A small class-conditioned image diffusion model, trained from scratch.
Model: 32-pixel images, arch dit, patch size [4, 4], layers 8.
Data: trained on photos of plants, animals and fungi (iNaturalist), 12.5 epochs.
Rows from expert 45 of block 5, named by matrix and row number. Rows with one number belong to one neuron. Each number is 128 + 32 x the weight over its row's rms, rounded and kept within 0 to 255. All counts start at 0. Numbers have three digits each. After the name is the row's rms in percent of the matrix's.
# up: expert up (model.blocks.5.mlp.up, 64x64x256), inputs 128-255
# down: expert down (model.blocks.5.mlp.down, 64x256x64, transposed), outputs 128-255
up.1 105:115055108128128158092012137169045201140108104158102139138163085104130161109146116129153121047144115136157141110118121166138146159134107193145118110101088120170180078135092131124098158135106116064139124113129112151135182129109177116114179111163120110151130152129165132141169134169140150122122156205096170146142095117165114101157103077138067145128131130100095097140130152093125061104137
up.2 099:132119158140123145178145108144121078098105131116115152096080145123089126124155060094061104139132076105107103121136151116144159104134140058139139098163219129090111168126140140154185091092161129141127158142119118095156065171120136130121147131113122164116140094136106143098088088118149138076183186123143146135111127204135106170192118119130146141191147059096111170127081144150118118127082
up.3 115:153050139166171200125101177088138102115113101154105119142128184143139142107133119117148173153122100119122161149151125114118124137130159097111173166129111143142151115125114127167040113161114095114136130133115142164140109119118112159216071118100066100115134082112126155155130094117148135151129147129255124124167140118097152123094165064135110103137098079152133133106068104175134176109158
up.4 094:087113123150122130148156134122091134093145098098086127120056135150122099126156192048147116086114109103157183145067151146180151142185101094161155096087197123130127102150124138077177119103093134143123133126174122122136135169143136123138132114191184115088114156128047084163116101106126136124129196119164128115157084143059139150109078138150184087135126123127134184154183143178146066142159
up.5 094:134180057079130192162128126158134071099108117113153128109112099060131120142133070154150100114147103135122057127151127145153137140114157098142115131115151095132115146107146159156165151111120138074129000132126070084119143159101127152145127121091209147078137142142153142156152081130097126136174091159119157186133116093099139166138135111160174131148135136178165130135144130084135130132098
up.6 098:117099131124167218092117074145077125163090085151138136127212162144146179164092170151083086140127178123136188120147090136061113126143107083144097098095156115151146153166110145126090026178128120146171205128110128099145089144084189098107135075120166109123101094140113127125169084122128124169100184089096106109169130107070131164102143154073124163180115141100148127090073134090134132103135
up.7 094:158178145136157154127058067126132224097100155122098084132116112169093126112183141112181069123086086157119178171097090119138124126121096159162119114097072103122161131178128094169094181100093134135158133112138125097146154062158189133132138145110083100127113088161093102167099049152133136129172159196137120126103157103172119165113116097106070123156114134140081115179118054105165089129134
up.8 091:129141138116112166141099111123197160178124083184137136103177104163088206163170140102134141118120128132137080170142170147085138075114183088123148129099165143166145109137112138141099102161099117098190058165106044114110131123133045115148104135088151126142130100139131130117125127123101069084122213208151111135156116104138105177154081131105119109153119105134111141102147157104140112069135
up.9 099:202211102105117059092101102080125105122101132124138112145185153161137172143076138137109119080109105094189128141128102110084081150094095107132080133195130143166092124146210132135121082128175138139162057135103157179129096131081103106107111089216125143163114143142159127091083097169140145143175177121121206110138151179099133100148178147142157145123145160150089074137089114147135133192132
up.10 101:107146107154121066162100136155137124146138147176134126134229156169102083144163116133131104142131074182127129159092074128115126115156112097129114150144149112119079125124086087133151170106143116164195116087128137189135139131131119125163134137151146072143152155141162073130136057126164078149179101144161059123123159108090140163161192136133112109139103086161165152163140158050128065118145
up.11 089:147108156135102092153116165138223119127151154113114118102182086122134134116209098129091117102122143171112107132153118116165121109152130182100106124114131157126166183096055118118195187081133099100033178111164070119114154074091113104116136132081152084100135147150146144192153122095101161089150080153161163178112138118198071124086156129095110135097123138112035166184185137128106088097163
up.12 108:052098100066099114121131116133133164152064135074087139167137138160128212124220132221109173092140082076170142129086106173188084117133095158126094067071101121166129108069105127113146163133161104121121098142139128071109141135152097103131166105141103051109142215113156143198101164108165135130176053134126149144151087142143174118144143136044159092201139147152096101144169104098121149113139
up.13 110:060174104105143102127107123159044127127061116120168122117169117196065174127177133140160145060113147119067127141096041130146133109164106124160186107119119162106163121121112071110120149143115096063144160116137155132130110095107161118147173158147086144168132161113146133148127125136171138107143108165120131118065187167124122188084123102120162106108117116143181100141153126110142185127138
up.14 105:153141120123115179128104135138129139173146089135115083173170099092122095140108165161118123114144155130131108111152151153029126175138183072096096162157116160175140180126125189127118077109158149124169086106103071168112107189150102132126127118147127106201140094137104137144168148114112103139061114125142086111130136180192131106095102149050086136129116146092142154081136157077106126113124
up.15 102:088087110159131123130144145117088134103105088094104138136114111128144082116090163129124080154126121107170152155167099155111128123148123057213152217116042104132070134151131021099097101095069095166099120114123163144133186069153106122133157123127068135110139181144185115126138115173108191116164068110104101143151131163143072129126117170094129176108153157159126198194154100085158161129132
up.16 092:136137093092093083134112110143157108161148149128187099149107126121159100145110155121106143084134144150148146125073081121184190099126082065122153147121151136120092128129134069165115079102100132173102150131122091110162115126158131140097106146089146138113131147128086106116115168095126096076216179060106149091138090181113132173157125159178113095149108086104082119169182133158188112144145
up.17 093:108125123116114140123120124169139119165115143185122097154199097125164110180158103145097195027159086162166203146116103130119164122116098078160099142153138154174174152146206135156125155150141126094097071112106071116121086100141127126119137126152129100181134151139093126144144176158125147093106164177154105137139140049083114151118094048119115114119125186147148160178075079100109114172128
up.18 095:141118139105137145140129120161119054109102142144137131120148115152164116103113137115061107188106153141109152140210072118081114129090175084175132108148123150065095114137121127150091128101107079178096129131123077158147117138100118129157130183084148074144114120129148141120105132130112163120090107143165095149090184116121095171130148087195092157082127107052128117143080177134099148120141
up.19 098:197158106106136158163132069130165164156134166147184103130094121121168122129172077123161106105115161131121038135186184147100121060151135136129161061134099169142105140131094079116125168132113135091102112058088100166113054093130045126137135151078141115120132110118127150129136124150126126135146082118167107136129204126158146131187120166092163160142140116136122119134143103218150088121096
up.20 095:154100183084137114119114175147096120157097129157096155131117076138106133154153124140112126111130134129111058107106127128162097164150141156137112117150134076149130141077123149144113129162135105081098092094111137108125097160147144115170107144141167170107124142143114133163129156131112117152072147105144144131121129157189060146128172095133185142130141117187164117118181122065161141141132
up.21 092:163110071068113144097130183123116170129197072115148119144150081093158076132215127110143192124156151157152088092098096110127114111105070162092134103155087082169179095118083043123093156105126135117119146089106129161132138158137142156157114125177133068163127141121137133146119098103140082102088083067105116136167126215168166152127127106149158099102138093161132159135125152098158180128088
up.22 105:100175134124131130105160109153070142138173160098110145138097130183174092132082125124160120088113149156102119123167096118134190124078131123128179093121088125113097111125213167085109147133116136092104056144117117176176153178127140115055129175147164126095142056087147171166141125103121132168088209105077125140106149126063129098124106135125069151072112161188119192085147155173132159150133
up.23 101:095177112128097180117059136075089132099104042145048118096114113107118089103122078105138065184116099162106139119049172162133113170165078172140084147103065094122127078118138125191132120152133115205029183154109071086135139187096141143118146131099108151145118124138157170086072114109148091132146134070102091121144101165138126100151140121133083083123144128107114090162176167086174090144096
up.24 103:107089145181118140115101173122103132135098094128200111158088043118107128149169166173105138151140132128145124132135109205122086097137127136135109094066102130143090145081144127101111184133115115114141063140122155171125176132133152132114089110132179161102114141138136089138162092062123059207087127107133094085164116200212158154173154143151244117119110081140209093151122117095169202121153
up.25 100:177138109117141148103096149126154049073186140139155157130179116067165115159153136103071061215138128162094169136190124146062144111051139100087143140168159123143125171132130210149125141097105143163195186129116139136146100166104094135086099137178174135115104085148105123108145120150160114136122149155108141153093151127146160142053172134157097169129111155130090145081084155205104089150162
up.26 122:146118175112137115119122141101158149114198116101083109113125129125125054107057130133152136147180111123000109076182082065172103205085154122086142132192104125161081123129143110175095122102173166124122110152116119153109180091191135093117094138155135113163115134144118146167139086118104115137087162145106164080133120136135086070139096085188137137028176131169135208117141125142133177142127
up.27 101:127065078124126087132129074148110068151164120132178103168174111097148182138106121153098107074119189168160154156174124154174130054134112113135160143074181114128125141136066074163138164098133097116078100123119180111144146159185131081133159115132114103120125116123155126172146129068131125082155145072124114086147131115159133233147116118173103128123045140133070180139124128188145129113097
up.28 100:117171100153148144116090079117120133166142143105121114161092138149096132122129131081194159100139128118133111148106111113135114095152112141171125224083145145144089135143138089115133088177074130105205058155145142132159157110131090101083108115100101147111115160120160154068119048169132079109101217117094188126125113159172171180159157170134150150150129089132125099107143124105153128127148
up.29 104:115122097145136104138112117141159123103128139134056137128106120179136086147129106099121143143126123110196101128066150120145138214152101121168119081172134164121104159126125240127107176131107168122109099090136134174130071145129114171159105082100169152126152127134119134081118116079158117124181166173170088166088138172146100114121158166148181066219184000107136074153132091176100168131102
up.30 100:138112098158140096113115151121123153083137125157124131100139172178137135108124125096169102084143096185149137121098123130197121115164113077159165075143143057109127161114113051084130117150129141119097136104130083083105070116078148131131152089135105191165158177141143096120117116167103139143209096125091172122145120142139068093154105128132092130089155130197195130210043167130152122097145
up.31 089:089127106132112133134175124097130104122104125163162140139175152133162197166127113144105132116155110143199197108142123150160133130156179172132175094116160149168148145165101147139122096092097103131121122130166092139161122131189138146108128126148137080124125058129065156159103081060126099136096192170092154137147168195092056108149106084066108131128082076160167124104072100115124129124125
up.32 094:135145109048112130097120124167159124092171134127116143111141085101091100151078154168124157144128142109126109141151072131072110131129184164124102152169137132122123143161130129162151146139084133139163102103105109072116169105090115130113140116157137177179091063122146141103107151094166166145098156156088119133126137119130047082084106136116098196089093199183142183090146155056134205117164
up.33 103:096039143090112135128135173185162134146155137169138134130135096147131133123117086122083049131136097170122082118104171137059180134159182061163125129114154147100104123101135101150126182105107107162112089116103120109112064141134100158164116100122185144109130119124147094136105095164130108084144116149133086114100108097146088158120158136203192108127134114138106122163135144114091164120145
up.34 098:103111135152155162152091150127104121157189126148151149125153123045134172149117115172099152117140121133172144144087120146187170118152113101114131169116108113140122128084143161061154163125127124097221099110097133123131114082118083115160119114138083126157142135113139098103084085159099068200128105162110075129084139122141132146192162077128107130160112108155126122152082150098110131136138
up.35 107:112098140141134169146137175138100081080123134159155128138214085171133122143132135141141179074137083100128134111112157131110111086102174125118132020078133172168102075098113155139151140137150072106077122117124083143160072127155137128136096137059151159105124095138115100105123154009161135157172144118149129113120132048167109116101183129186133117155123196132096122125126118100152097094128
up.36 097:108148193086128122138120148153152189179139121101093097116097130106145149163172103087145190065107077173035159136115159182138160111143112143099102108100146091133124101085134146189164165136134076119086129113165073105113166117147192122100154116155128117109123115128140105180116094090141135098123083157090136133158130126207107108140105123155119160117134230134090139145161133086085123099187
up.37 095:172125112029124145135145084160158096083112193143159153127155067161087155088153075162071167136114121087077019109137077147151114150120091148116154106153089151141127089121132166145158122142141083148161120133108141146122130120095141145145120165147082137158172110140143151144122104156148062078091052184091134175079164078181168099171170161132074132104169096156100126173150119150107122112116
up.38 094:151153147070103120109116132104097164165135078219132116160103111141113150148115136151140161111132066137090110163147128154095152156175094115125124091119059143117119154090118098159082122148060114161093102176143163088093153128094138096145135085133147084123099105130088107155116112104095160185098131136120100114160119132127119186199164059098116140177088131172121153180167090134155153122170
up.39 086:148132174106104137129110129128122129051140163175138168108137169114113101087134139128127116131141111122059069124122099122133148148139214080124125167101196152134109103089089138130114185104118062172077092136145149098166158129128134106119122138171187138043109114144088139161097067156104171065169133166131141134099117092142072167107158100117136176134123157110090113090150117181112133166096
up.40 099:121074164044117032138108149143139148128119140112177114164122140103156127134131167095072097112081127136164088147100123136095076101174125162172065131122114168128183138083118053138184153112127135124107140122107149154099103111102121125141162124116061124094144167120154156161111164123153139110128113167180188150093185114145066155148083129091113113114117229160121056209131131093077122142109
up.41 101:119151120173153114157167120181141142141155154154125167132151146092084086143150138101000130148090129130142139157129063107154161165170138160103065150050111125109052156172192120134120147126123143120132115111089114135165113117136129129100144120113082232105107062124165122120079136137133164123123141171111100125116136129133086154128152066135123127101076192123116136196093104065123165119129
up.42 095:161077153162121073160139142121170125083127143111070099132148156176143145123141105114088135146146127170151109145103115124091093101127099139119092096176150089100110102127109108114165133105143083147124144118138119138132146112132084129113143133117084142110104112139141090143140133152152136087194101140115181117126112120122101136137122193174126125109161150075139103105124108160147083157094
up.43 103:078149134142139141105078133098103172118132098169133134075181080137120158158169165149061104101100156135147199187135051127104134074099145113152152153130122133116123137096125075181139140161106120098174121114112089099115142173073149071102150103143075068127124113137097123116101143071087085148096240108137082107138107099119088147084134132098129139133114102087136117155128087118130095101148
up.44 102:162117132141133124138135139121144093173114133099202110146095144095201166155149073105143142131184153169092082134151141149151126099116097111091099064077086078070056138126104144142129118146133138148181082164186097234104126139188116131108105102099110089085155145141173133095121151136114109120168150082151153124140148140122167136060105151119178126123112127194115136145183106197050109110127
up.45 102:121117148125123036119133123124145176091143142148151140136098109136081154161187072113105118112130045170126123087086053147184153135165174188077173070092114116157097132096124131089148162137161127150140093092140130136147097051152156146113123115123122183162122043117119112156121058170129107145194117174107126129096115109169120178094142126181093081157090132121078118151116113152110133118163
up.46 103:091133120113130111123124173119102182104124078089087152093093135177134173105124113070173135116110154159101116138173115194180221123152156143107090103112121156142090139074087190150113107154171080128147119169135171109116176147166110104139122130136131122100126123117107113167134114151108138087123164126212169123150101107149109068147104116141143079099148122127151191132181082080152154122146
up.47 105:147152162098129116152083121144142126130088182099143090141052168092154133127172116182150111162136100146141122127180152141143111106093098081094133185175098100161083130098132134195107081167143095110114082180128150116145075120125111140118128122056127149134108090128204132124128070123137081131129051146116119117111158093151116064127177126110096179129160139134117129094126097122087188141155
up.48 115:144072166101136128152121096112148127185173150106132132103063172163114125136206138110068135121127128170138066144090186100126136203080071149159098091206121119137089117128090254201118106111105142115133101144129114097115127163122140193141074128090104120118136064121080105053137082096128134175138118185193146161084147124156113124108140137154085084182173108109100078093175096200142125093121
up.49 106:072150051139093105170185160179117136176185131125086097162070109064187117081176108112083194139115121163149067148104075119176120106122122152107174079127113156116117099085142091091135192081082080134117125111145156169172097112121190146111136118127090112054129070102159104120114137104113124118128077105178131137127096235103063089144160069151128105159141136099096124192172170096117143119097
up.50 100:134120095111139138129176124172114170098120163156091178122116096145147149143126153129175150167107143089110151150161099141153133209150093104109160100153016120104104122093128147101054135127134175101171113106119158100118137076085123142175161123122146136139135171138151136148140148166118189124138079103076184122130130135116151055134098111053086158123179151142141100167089036085126128119119
up.51 094:116125101158127119113125109114154103241153174121181144174128112159102094110120121115111175143113114188127090145132128121152123143095119163095148190112155184157170124157184138111129124066151122123166135145121117218129102132135164110098114098170105072159134122088116123106173159106098120166138092104198071114100119206175153083151137103149184113130138152162103135125145132111148097132146
up.52 101:166157131131083092069033100121134141131147114170111146165083135167103170131225163154156154117136141099150044102155040154142169091134145143160140080119074149125132116124150131104105095116150076150119190178123102177139096128128151109094115122168118140169107111120166111113137123079134161144153135082091209117147131149099112124096121115129110145109148138033114146129125118167070182119142
down.1 099:179148170079136209191154111137149199113119114114122128097142094163134151108025168102082135112201111191115100144114133122090108108157153101150149150108084105134219196104218140123130156113125124134197109148071073130171124110186151158095154162071105133064148093121119119138102077110151145128147121078146083158122129154196166174107134138124088162151147154136149162126156080131123154143146
down.2 091:063142167103130098104132134111110157152127089143134118091175152121121118131178136144142190071140110124086123154145126120068114106098122159157114122163098146122122095144087198065084105128125150120111151087163144095111134184099124116089080124121123062128161179128139130151221067119105118145128066191126163152145108046105146121150180113140203104121110112091121097109115114100090143095111
down.3 115:094068176153137102096147104131141108132117144119158123114150178149092154129117105105139179088037176109160168110123124161144105158136075120137077078101162150135107134127168130150166144093152121110061181141137152168106070151167152132184152102168071108147170053123109128110137079129098129068134110224157097103105115087098135075150141102093107121140145076131135126171103131147141131129070
down.4 096:081152178015042133133096135141135038100121158120124119160122127149121125106159122113132197068229113134113185136107049117163132112142109144144052111104102119123162122112072168084050177126120134148088160153180081096146093121113105126131124123130125161122144162149132121147082088107133110152102120096132064126139154109106140130139127137199155102137097130176156147118060149099138115094106
down.5 098:154187098153094101117114150137155092135124152106115141126126145133140130158169169109058107190074118145130102142109121118173132184128143193127162143149103117146123111078107148131186126128107164113152055169156149106148133235124133110118157120117203127178125088136113135127119078086095108163124154158134195129150158166130102150120085120181056143122136161163131127073131121178116105122200
down.6 101:139116139184072092131178126119103136114094067137093128165142147148112133108110085161150135102114105146146188116124126124079126115158145113125113079113164173128152164100179118183067179111133127129000124138152110134131092169164122120148110148151112112112116182121108130120139138077165100098098102076124097123138148093150158128126103137083104141152088154037104174062126099147154121128097
down.7 093:137131195153083136131153109125076096083148175114119099095138057103117118135037109113082127152062098143184114113152147141026104183143127132086148117123106089118080129119136078112066163133154107111137124105119062138116022181140145126118116159173180141154112147127126161122137133149155126114104176138108172108135129169162189109075104145162096145107067172240165136117094121130137128127071
down.8 090:170163147159167139156089136146066018136132132124117077105149124133136192075055081130152140170098142148152071091100142127182118167102154127110195139147118091105161128132128094090135182093123141110159123135045141145163097155088128119153108156151199144151081116154028129104168108073098161157100159208103158112157102167138147162147139094157081168141143171165125149121112120106133183097122
down.9 093:074166168147137138071147130117150096106148126101147149126135124157121116142087118151076127158196147150126160109138119150082167172152146134134115168158179106152169122162026171063126141138173165158074085145158099131123134125122081110085155111166223162129137134117136111198106096095136075107127079053085140169126125129143148129126158092146112148137169109135162154099159097088142133111138
down.10 097:101165101206143095116137136119197130144126066106137135141104142131110105151176092163213166068048142092097095136136151119094109099103130113117151066125115075127180173115154127136164100134148103150108168158155041167131124086135103146123109117156112137149122167152144128120071160129143141119133157174158129162106149211121099108151162146147113111124115169119109113125124092178118122146155
down.11 092:116100117138153115152106100126157137150117154113124126122112133138142070122144171121167086111146108136130136128160136162167119158109114085126074151145095092123046115131172094123078167120137128144252175109137106043125230077087111165114141140079232146128133091155143122092130121097122087161133180117126063114158115096125105133128156092074087077091120142153113144113191111100097103121144
down.12 108:136080129083138138116113134112147124147085183157163136119188117168139168130150165163125093170184122101050077130158168115072131152132074091094119053105098157174089129056104083171158171072176124079170073111167224061119132162124156096150158120113130021141144134116140136105123157101123159182066143126124096079092112109141108140131142150074155137168132130180154178127209157139175137136136
down.13 121:179141127145163166157131137175098123122142134089095143141133210132148147107135123141147150184112121099211136125162090100079118189138156175133189037104101158106145150140155179101121140140110103139099124169137167128122078157073139127124122138137082146155116153137135118074151082134150064128103098127121076132155131184109199083093148118131016118077112116208089159200189157139145111112152
down.14 107:176146108156122142150118135147043111124155062130121122155142070088103167140110113121124113216157105132176002134150128130070124097116110101164178102169133132108128145169132150170130117139128150154202052163125018138106115162076149125111161162137084031106117168126103112127146189090142150122079117159128092134171124121117177109120126124122153111106150102174128152180153123141151113118117
down.15 100:131126112118135062152156143156147081152141143128168113119084159115131072087140104125173105075051106104062142148146157151039141114132104159156108255140144117138119094162180183121209123082157089117106155160150162144142115118103147123107115141103138155146134074124098120137096141119158091094156172130121142136128137118155148131121147113148219090124153147122154089113126051130110105131135
down.16 097:106145080116097029105090098126117187130116161150146135097087154119099043144147158117132139065158159139095105117090094133131099127156144127138093227127088128145142135130146101055172086157119142106109115131145063139136095144148100115135160109094151171080133110117128132187106143068145148089197112173122188122117118145136081161168167089185125132138153132041149147120103155141112111124102
down.17 094:191234076178113160155087161153071134147114129122126112126125127112139109129092086095124199174159110137156119166108112146092120146154107112111038179130158146095136135150063168129142197132125114137141098128136099102136032097123117124112129168083201169147193129111126123149029119072109043104093122156123163120143120139191139100117163156073133104140154154144147133128140140107096110122110
down.18 091:127123105111167085164071149119133191143091140130114141142159151122148156164157169116182146160178162082143142124136110122053103122110101131134113136098156168125058152062173134192149141147082152120040118080161089076115115142158115110126131115132114225133167121122117159110130138160140127165168117151136060150107101112106067133094134109160174143156141122146092151145159129102137132133106
down.19 098:142117152087118175132122115128071091113165144150092119104073147144121173114147160144121063087078113112072161127150116132084128107133092127128141122109187191136122100077137191160126156143116076125209114164173118133153115097107135143144122148222131193191170167108138112133115119162139116128134128129124160169155120165104181111123094109199106104146131039107119109113090124120103154110172
down.20 097:137163133098139134106096132109079133102125146106108154160194121113150118158067144129121134200089150139119125136124114153141146095161187149128091134111047120115099145143137169101166157109164124110190124129114188093132116081176113153164125119160078142128117065141074084085142125069110140150143139068128137116083132174119131118166133134180150131120118111154126160189156182101127119132143
down.21 100:114154103096151084152130079113127166169134117165129114091083134147116090090168134128070159084092141118120126134087106098139139071139130081147126152139165098142129161188126195085140100089142110119142144185123054130128152111165157117126145114113144047169111134132182128184176173132135194099151150165105120117112136131133144096128111152083172169147146061085173121125153116124095123114155
down.22 102:125085084140170076091175122121158212128104174145164095121059129150124105156124174131047157093132189145167120121132117135123135094123089158141187061117145130104092140142073084159102171149163104125177098090094137129127162150089092127111120157010208162137122144112127150176162091139128111121093135144053114148114136110119074134134148177126137154122153174187104085088191149159074122103127
down.23 092:103146100086132113124141122132170151104119147120087131152108207171132146189098097126110112154172134129152112149150042136164112119139153105123113162123061081130124093169161128118117114143080128118162165115096158125119132116087133143131136130122035142129140119116151128109038143184147138142144107089117157108152134134162159089128138149087125105076109198134132151146194177126100096116098
down.24 108:156089115176135120114120090135165166157168098099067150114204102117114153114147095136105146111085136151105165156116122156142134084157185186133071116096174122117203116129116163152135098152093084153046087086139160144147115163155163127117068125138108138039107119124106125138067155170128207072213163112141115153123125117135150067152140145101190129142055137190156146139069148083196141131131
down.25 102:174080152130153161099150119138180156127145121073170116099167142124147248129143149113163147194111125107083114134158155118075141150089138157159098082077114118151109130083158125145146153128125137139000107087139147116141156126113119128131148149144171142119108152101101114119100116160132072223072095148129107137102126132118186108100119166185139135138124152130137130209169187129137118149142
down.26 136:136169080137141120104116156114130138135107149115109131122117131158138107124062119133075102097165161112233122079153021086085162142167117126087207174172183187144133132175105140077157111116150113134122096082068135136129157138157120167124120133110147103145144117122198141109109089148087077131134177132141119170102157116096043159113108108047095141065127153150093066072154125141094134129103
down.27 118:145042170108147140117132133158145174144128130162099160161133118129119160190082126131156119168168158142129120151154083165108130047086184094129162100102120085084136094155175154097148105132136137095122152144169197121117081178189117153120100130125100172135142117130139115130156060153124103172078144102119143126140126098083146025109198148132157123084057147082182090143144152184114126110094
down.28 104:072088189112136107093166152105130075104120124132126123111092101160106144126172154119208102142123111128136076103114178144121126043087120034129174151093122123113186121155133131113131105142125151113076122135074089203154091197124128121094135166202116127096097166143099132134145130151133178068109099175111120115123157133127108104175120157102152153128115151138125139191019135162134122123090
down.29 111:135056157122086121157110148112187098086114062123201103109136133119121030126194133144148139158140118132065197147078217090168096129125122144133097084146120117141150101101138085101102145150137148120177137128113118107110088128127097074117101096119106143141137120136147117143135125148160146128078154143122179073167101137105181131147130174108079137197174122045134216142135080170126099139124
down.30 103:103187074177105122166084136118149076124171120153140128141120127123141065107183090132163070126090053173125114145162172155161139178161151121116122129108095101123066106102105124198072126138129145158080103122039059127149109166138112135144146113151071149084142098126117123127120153129111141105132095133110126133134130180118140168166161116149079127141104135207151158134028092114108094124088
down.31 081:186171193191157137171108108141087070092138139125139158083136117066168105102147104084099137100084090131155167126121121118117111149134096151111106102154078148135128140081065098111080163126105134149153172180147199076098152066173094105142168142097067121114148145118078137130162162076127136101077175133135091106166132101113203128154078140164148139133162155091168173149086164136164070142126
down.32 087:161084171153112102107110074172054180133119156164096127110156124108143132113072068134073120107150133149128049116113176114118134180155111092147121255169103119097168111115133123103103128097121103102171100189125154160118122123087122119120099158117126084109127065120133136138105120089113061133115089100113126120112108142156164148155119108132092066065143160136150114082251095114182141114122
down.33 091:089098134116134177148087105129095100173113106157159117135109176143141106099087094135176158121105127162110104142116144120097167183160122119131150167145144095144137133147047167091118071107120190139167102167123147111128138116100142099121147131116096146083163110105144128105129181051132136107156148115130162142130105054093086169111137151134188129148153128132107138102093124102107120115098
down.34 093:235084107186138178158088142108141134141089094129140129131142139159131164123080099162188137140122136138125134095135156131084074116081160179105064155102106114119108102111058134097226149122115119109026061206196124110116141086123140135143147122094118073144089095128102124121073063156112146118091159157114180127106098179188085095089123106098084157124142130053109114126062117103121111128141
down.35 100:049124150141137142147110122141096147100173168108096149152117103132124139157212089133220176182156125159111085128140085171204117088091116124114167219103117129117101145066066134169125170113136105153167124148171161094102107106122103143066070137120092135156157128151093134131145148109170081132119125123117115111114112174117160107156150122154149108117110133132114125164177185127126134122111
down.36 095:121135092151122155144165112153085178143105129116152140115151119164178184114125140113099113249128136105188088090195103164195091070113093030093128134094164118121122199105069071168107189120147087143225117145121120062104184134170116131090123124082136112140168138129149138118108181120102100198140098120110135125087068128124093208150140100078148112086144168090142118119161103102177132129105
down.37 096:125166149062134125114089142126093075088145128124118109106102046139177050089130133106142057115191105088140118125169099131194148167065080139094152134178085200118121120126092089103128144127147110097184163130143120107103152125092119111111176146132129139180185121110134140126140067129167212101157149123131120081196143069124146153102111094164138117166159112119136140157178085097079165114188
down.38 095:132128165118096148125080118119113075137146138123146137109152089138108140132067110131112095141090076109152075123151122175131128099106163143121108197087197148128045080111155145128110116141076095136163094116110190088106140075146131142141096144090172112123113138135092150089117194168092097202121092144147082165119125080149149107177143129167176115119090125195150115190136127098192128141132
down.39 087:034117060197157119102136082108198144187157124103141095127105171132130122122151151124102113147158146157142106138156088110184147120077111111126093137140062106097164124134113134096128116123193076087125210143064093132150210142153133099106129131162110122123106150137115081132083124133133154164089109100117159138167106171137119125120125163171154132107133177138118129075142122125128099135125
down.40 094:075081143113134166133145140133101134120112165108111142103141131139165118112091117125122116088118117168103139155156132109136212138138114170131111116153036111132190103141117152077076131127141156081147115125156174071110075106100152138140120107135120177125129127131132127164116131101119105161126183022112059120126122150159213134082105114105127105145135170083131180109204180101150158160132
down.41 100:081062122161133136170109139127160187163149093088127139153122072102136033134171105109107141093120143138094103108110083095126147169148161153141156165126161037112159159126055152081194109097123152105077096179149195192124172123125135103115091140107109129168136070129136123102170074140147131130133141150126129123170136154140192144058147139043137175160134104132096099059120148094106119130134
down.42 087:106116115124134193154139114176163106119158121160101068107063183117122054080097080140109205132125095145105148182117120121132102149132113123151086009172148093119135110179162165135116129147091131156143099112129127130135147050079149140113123147136157128156107118129140151121122094132095147128160102122145119170116129109073102124115093163137116127140143051114088092146098140164058176130135
down.43 105:129171108194128100134183128133075150159108137134137151149115127150143052110039084130122080142166089159106088148071056130160139093174176087134109109132163197129190140122133075131137173136115126149135123131123100152128006141166104085113151109173201063112122165091083135107166171084108136181120119128132106155141157129096114230161071089110108140108147122059128152064121150153127114138131
down.44 098:128158177140123143092157141138088079154147150131153126125089199158135064180202188144178099162089115119135097136104080133129122144113113123122180000089108091133026142113172117138131140130123155132125112120127062096150094081132157112133182135142145138169133177128065141156142152129150146138190136129123146091108106144143146099179106133180121144109141110124156190141051164132185108167110
down.45 102:070133152204124082145109090130129132160138170137117135139145116120117105146162134156146100108086087108178120106116171124054151155076116133121124159115074134139081086078117090128064090128118131138181084112119047156131130149159154134115076105174153162068065172134098134113126204125129113105125064204164146141130147229141114195088142107122141136105117160222103107124092129090098135134111
down.46 105:123119141109182142066178131122140198137099115066163132157134146113150160178122158092096068132087172113154122126165119173098106106112174158103142110116146160094164129177122096135161166156117122106041143075135140171094169156127141159150098161121148169113152124124119102140123081109101088165145170134165123126110138210143084162096116122159062119087144129137136044105156099132126103135091
down.47 107:073187139109142093125173162151204115051159175131119153112185163162134188078082107130083062063208124125133133144142114155136111098083106156116145181140122158132213109144134142093219080145114086111100151123132165155118090068094116156106131112077060146156116106121121121082146049170146162169142122082142142150173155137134171151094144125103109091109110141096140095087120151122109143146110
down.48 118:117056108132066122115126138126128121090123075136169119114168154105159139102142136127079135142144136167117155125101159080094102143141120101147113158165150093104163121170138039045151124130130150130110168122130153159114114143140136113099152136060100090117127140143109113134121059118152093103090165155109151077145101119159123136096133137103121099180157136057141169120166110185150157138124
down.49 104:140135061077117108136094146133148167083099124192114139147049152147113130144192149133173121151079109121137193126123111129149097145103160065125102109121118133119083172178128129153083149120124142097131153097132155049137173105180129134176129137088147222136133121130136147084141190185114204093145159102127130131109151067124094111186112139114168167087087106045111164147122117141152098119179
down.50 101:178134085153157143135135084124108130150130107168123142166123131149143144167111152120141165115184177171117121111147133186111151132190122107123173140105096131129140122142130113141139131106125153152107094169184060162139139170152148166109122153111122059148143119126095140141177188114160227122088139145104122123072088095104101099142152139133143141146049149115137099122127089136143118109085
down.51 092:108138133136111109132089145140124080158118145158114147095100089125123137144182162097204088151157181133109096125123137135183153095120121115204162162111123162158146140160177255162158118153113112160167192130123116103149231135134148098163138166154100118157074180145088093114188110130134208151164103125173107187134123121124148030150144081130160103109126114082101145161153164138136157100125
down.52 096:107156106183085081128158127108088115116132140159117135120112118135127075120074115151126131098124122149121150127132183134093113125152172129108115033129065120110102164116099126124040166100138108137233184134122138156147101059115094118115111133128118157165079143127108114132253136066110116059106117156108161102148126121087133173121133091107113117131170124081136152117099054126133140132142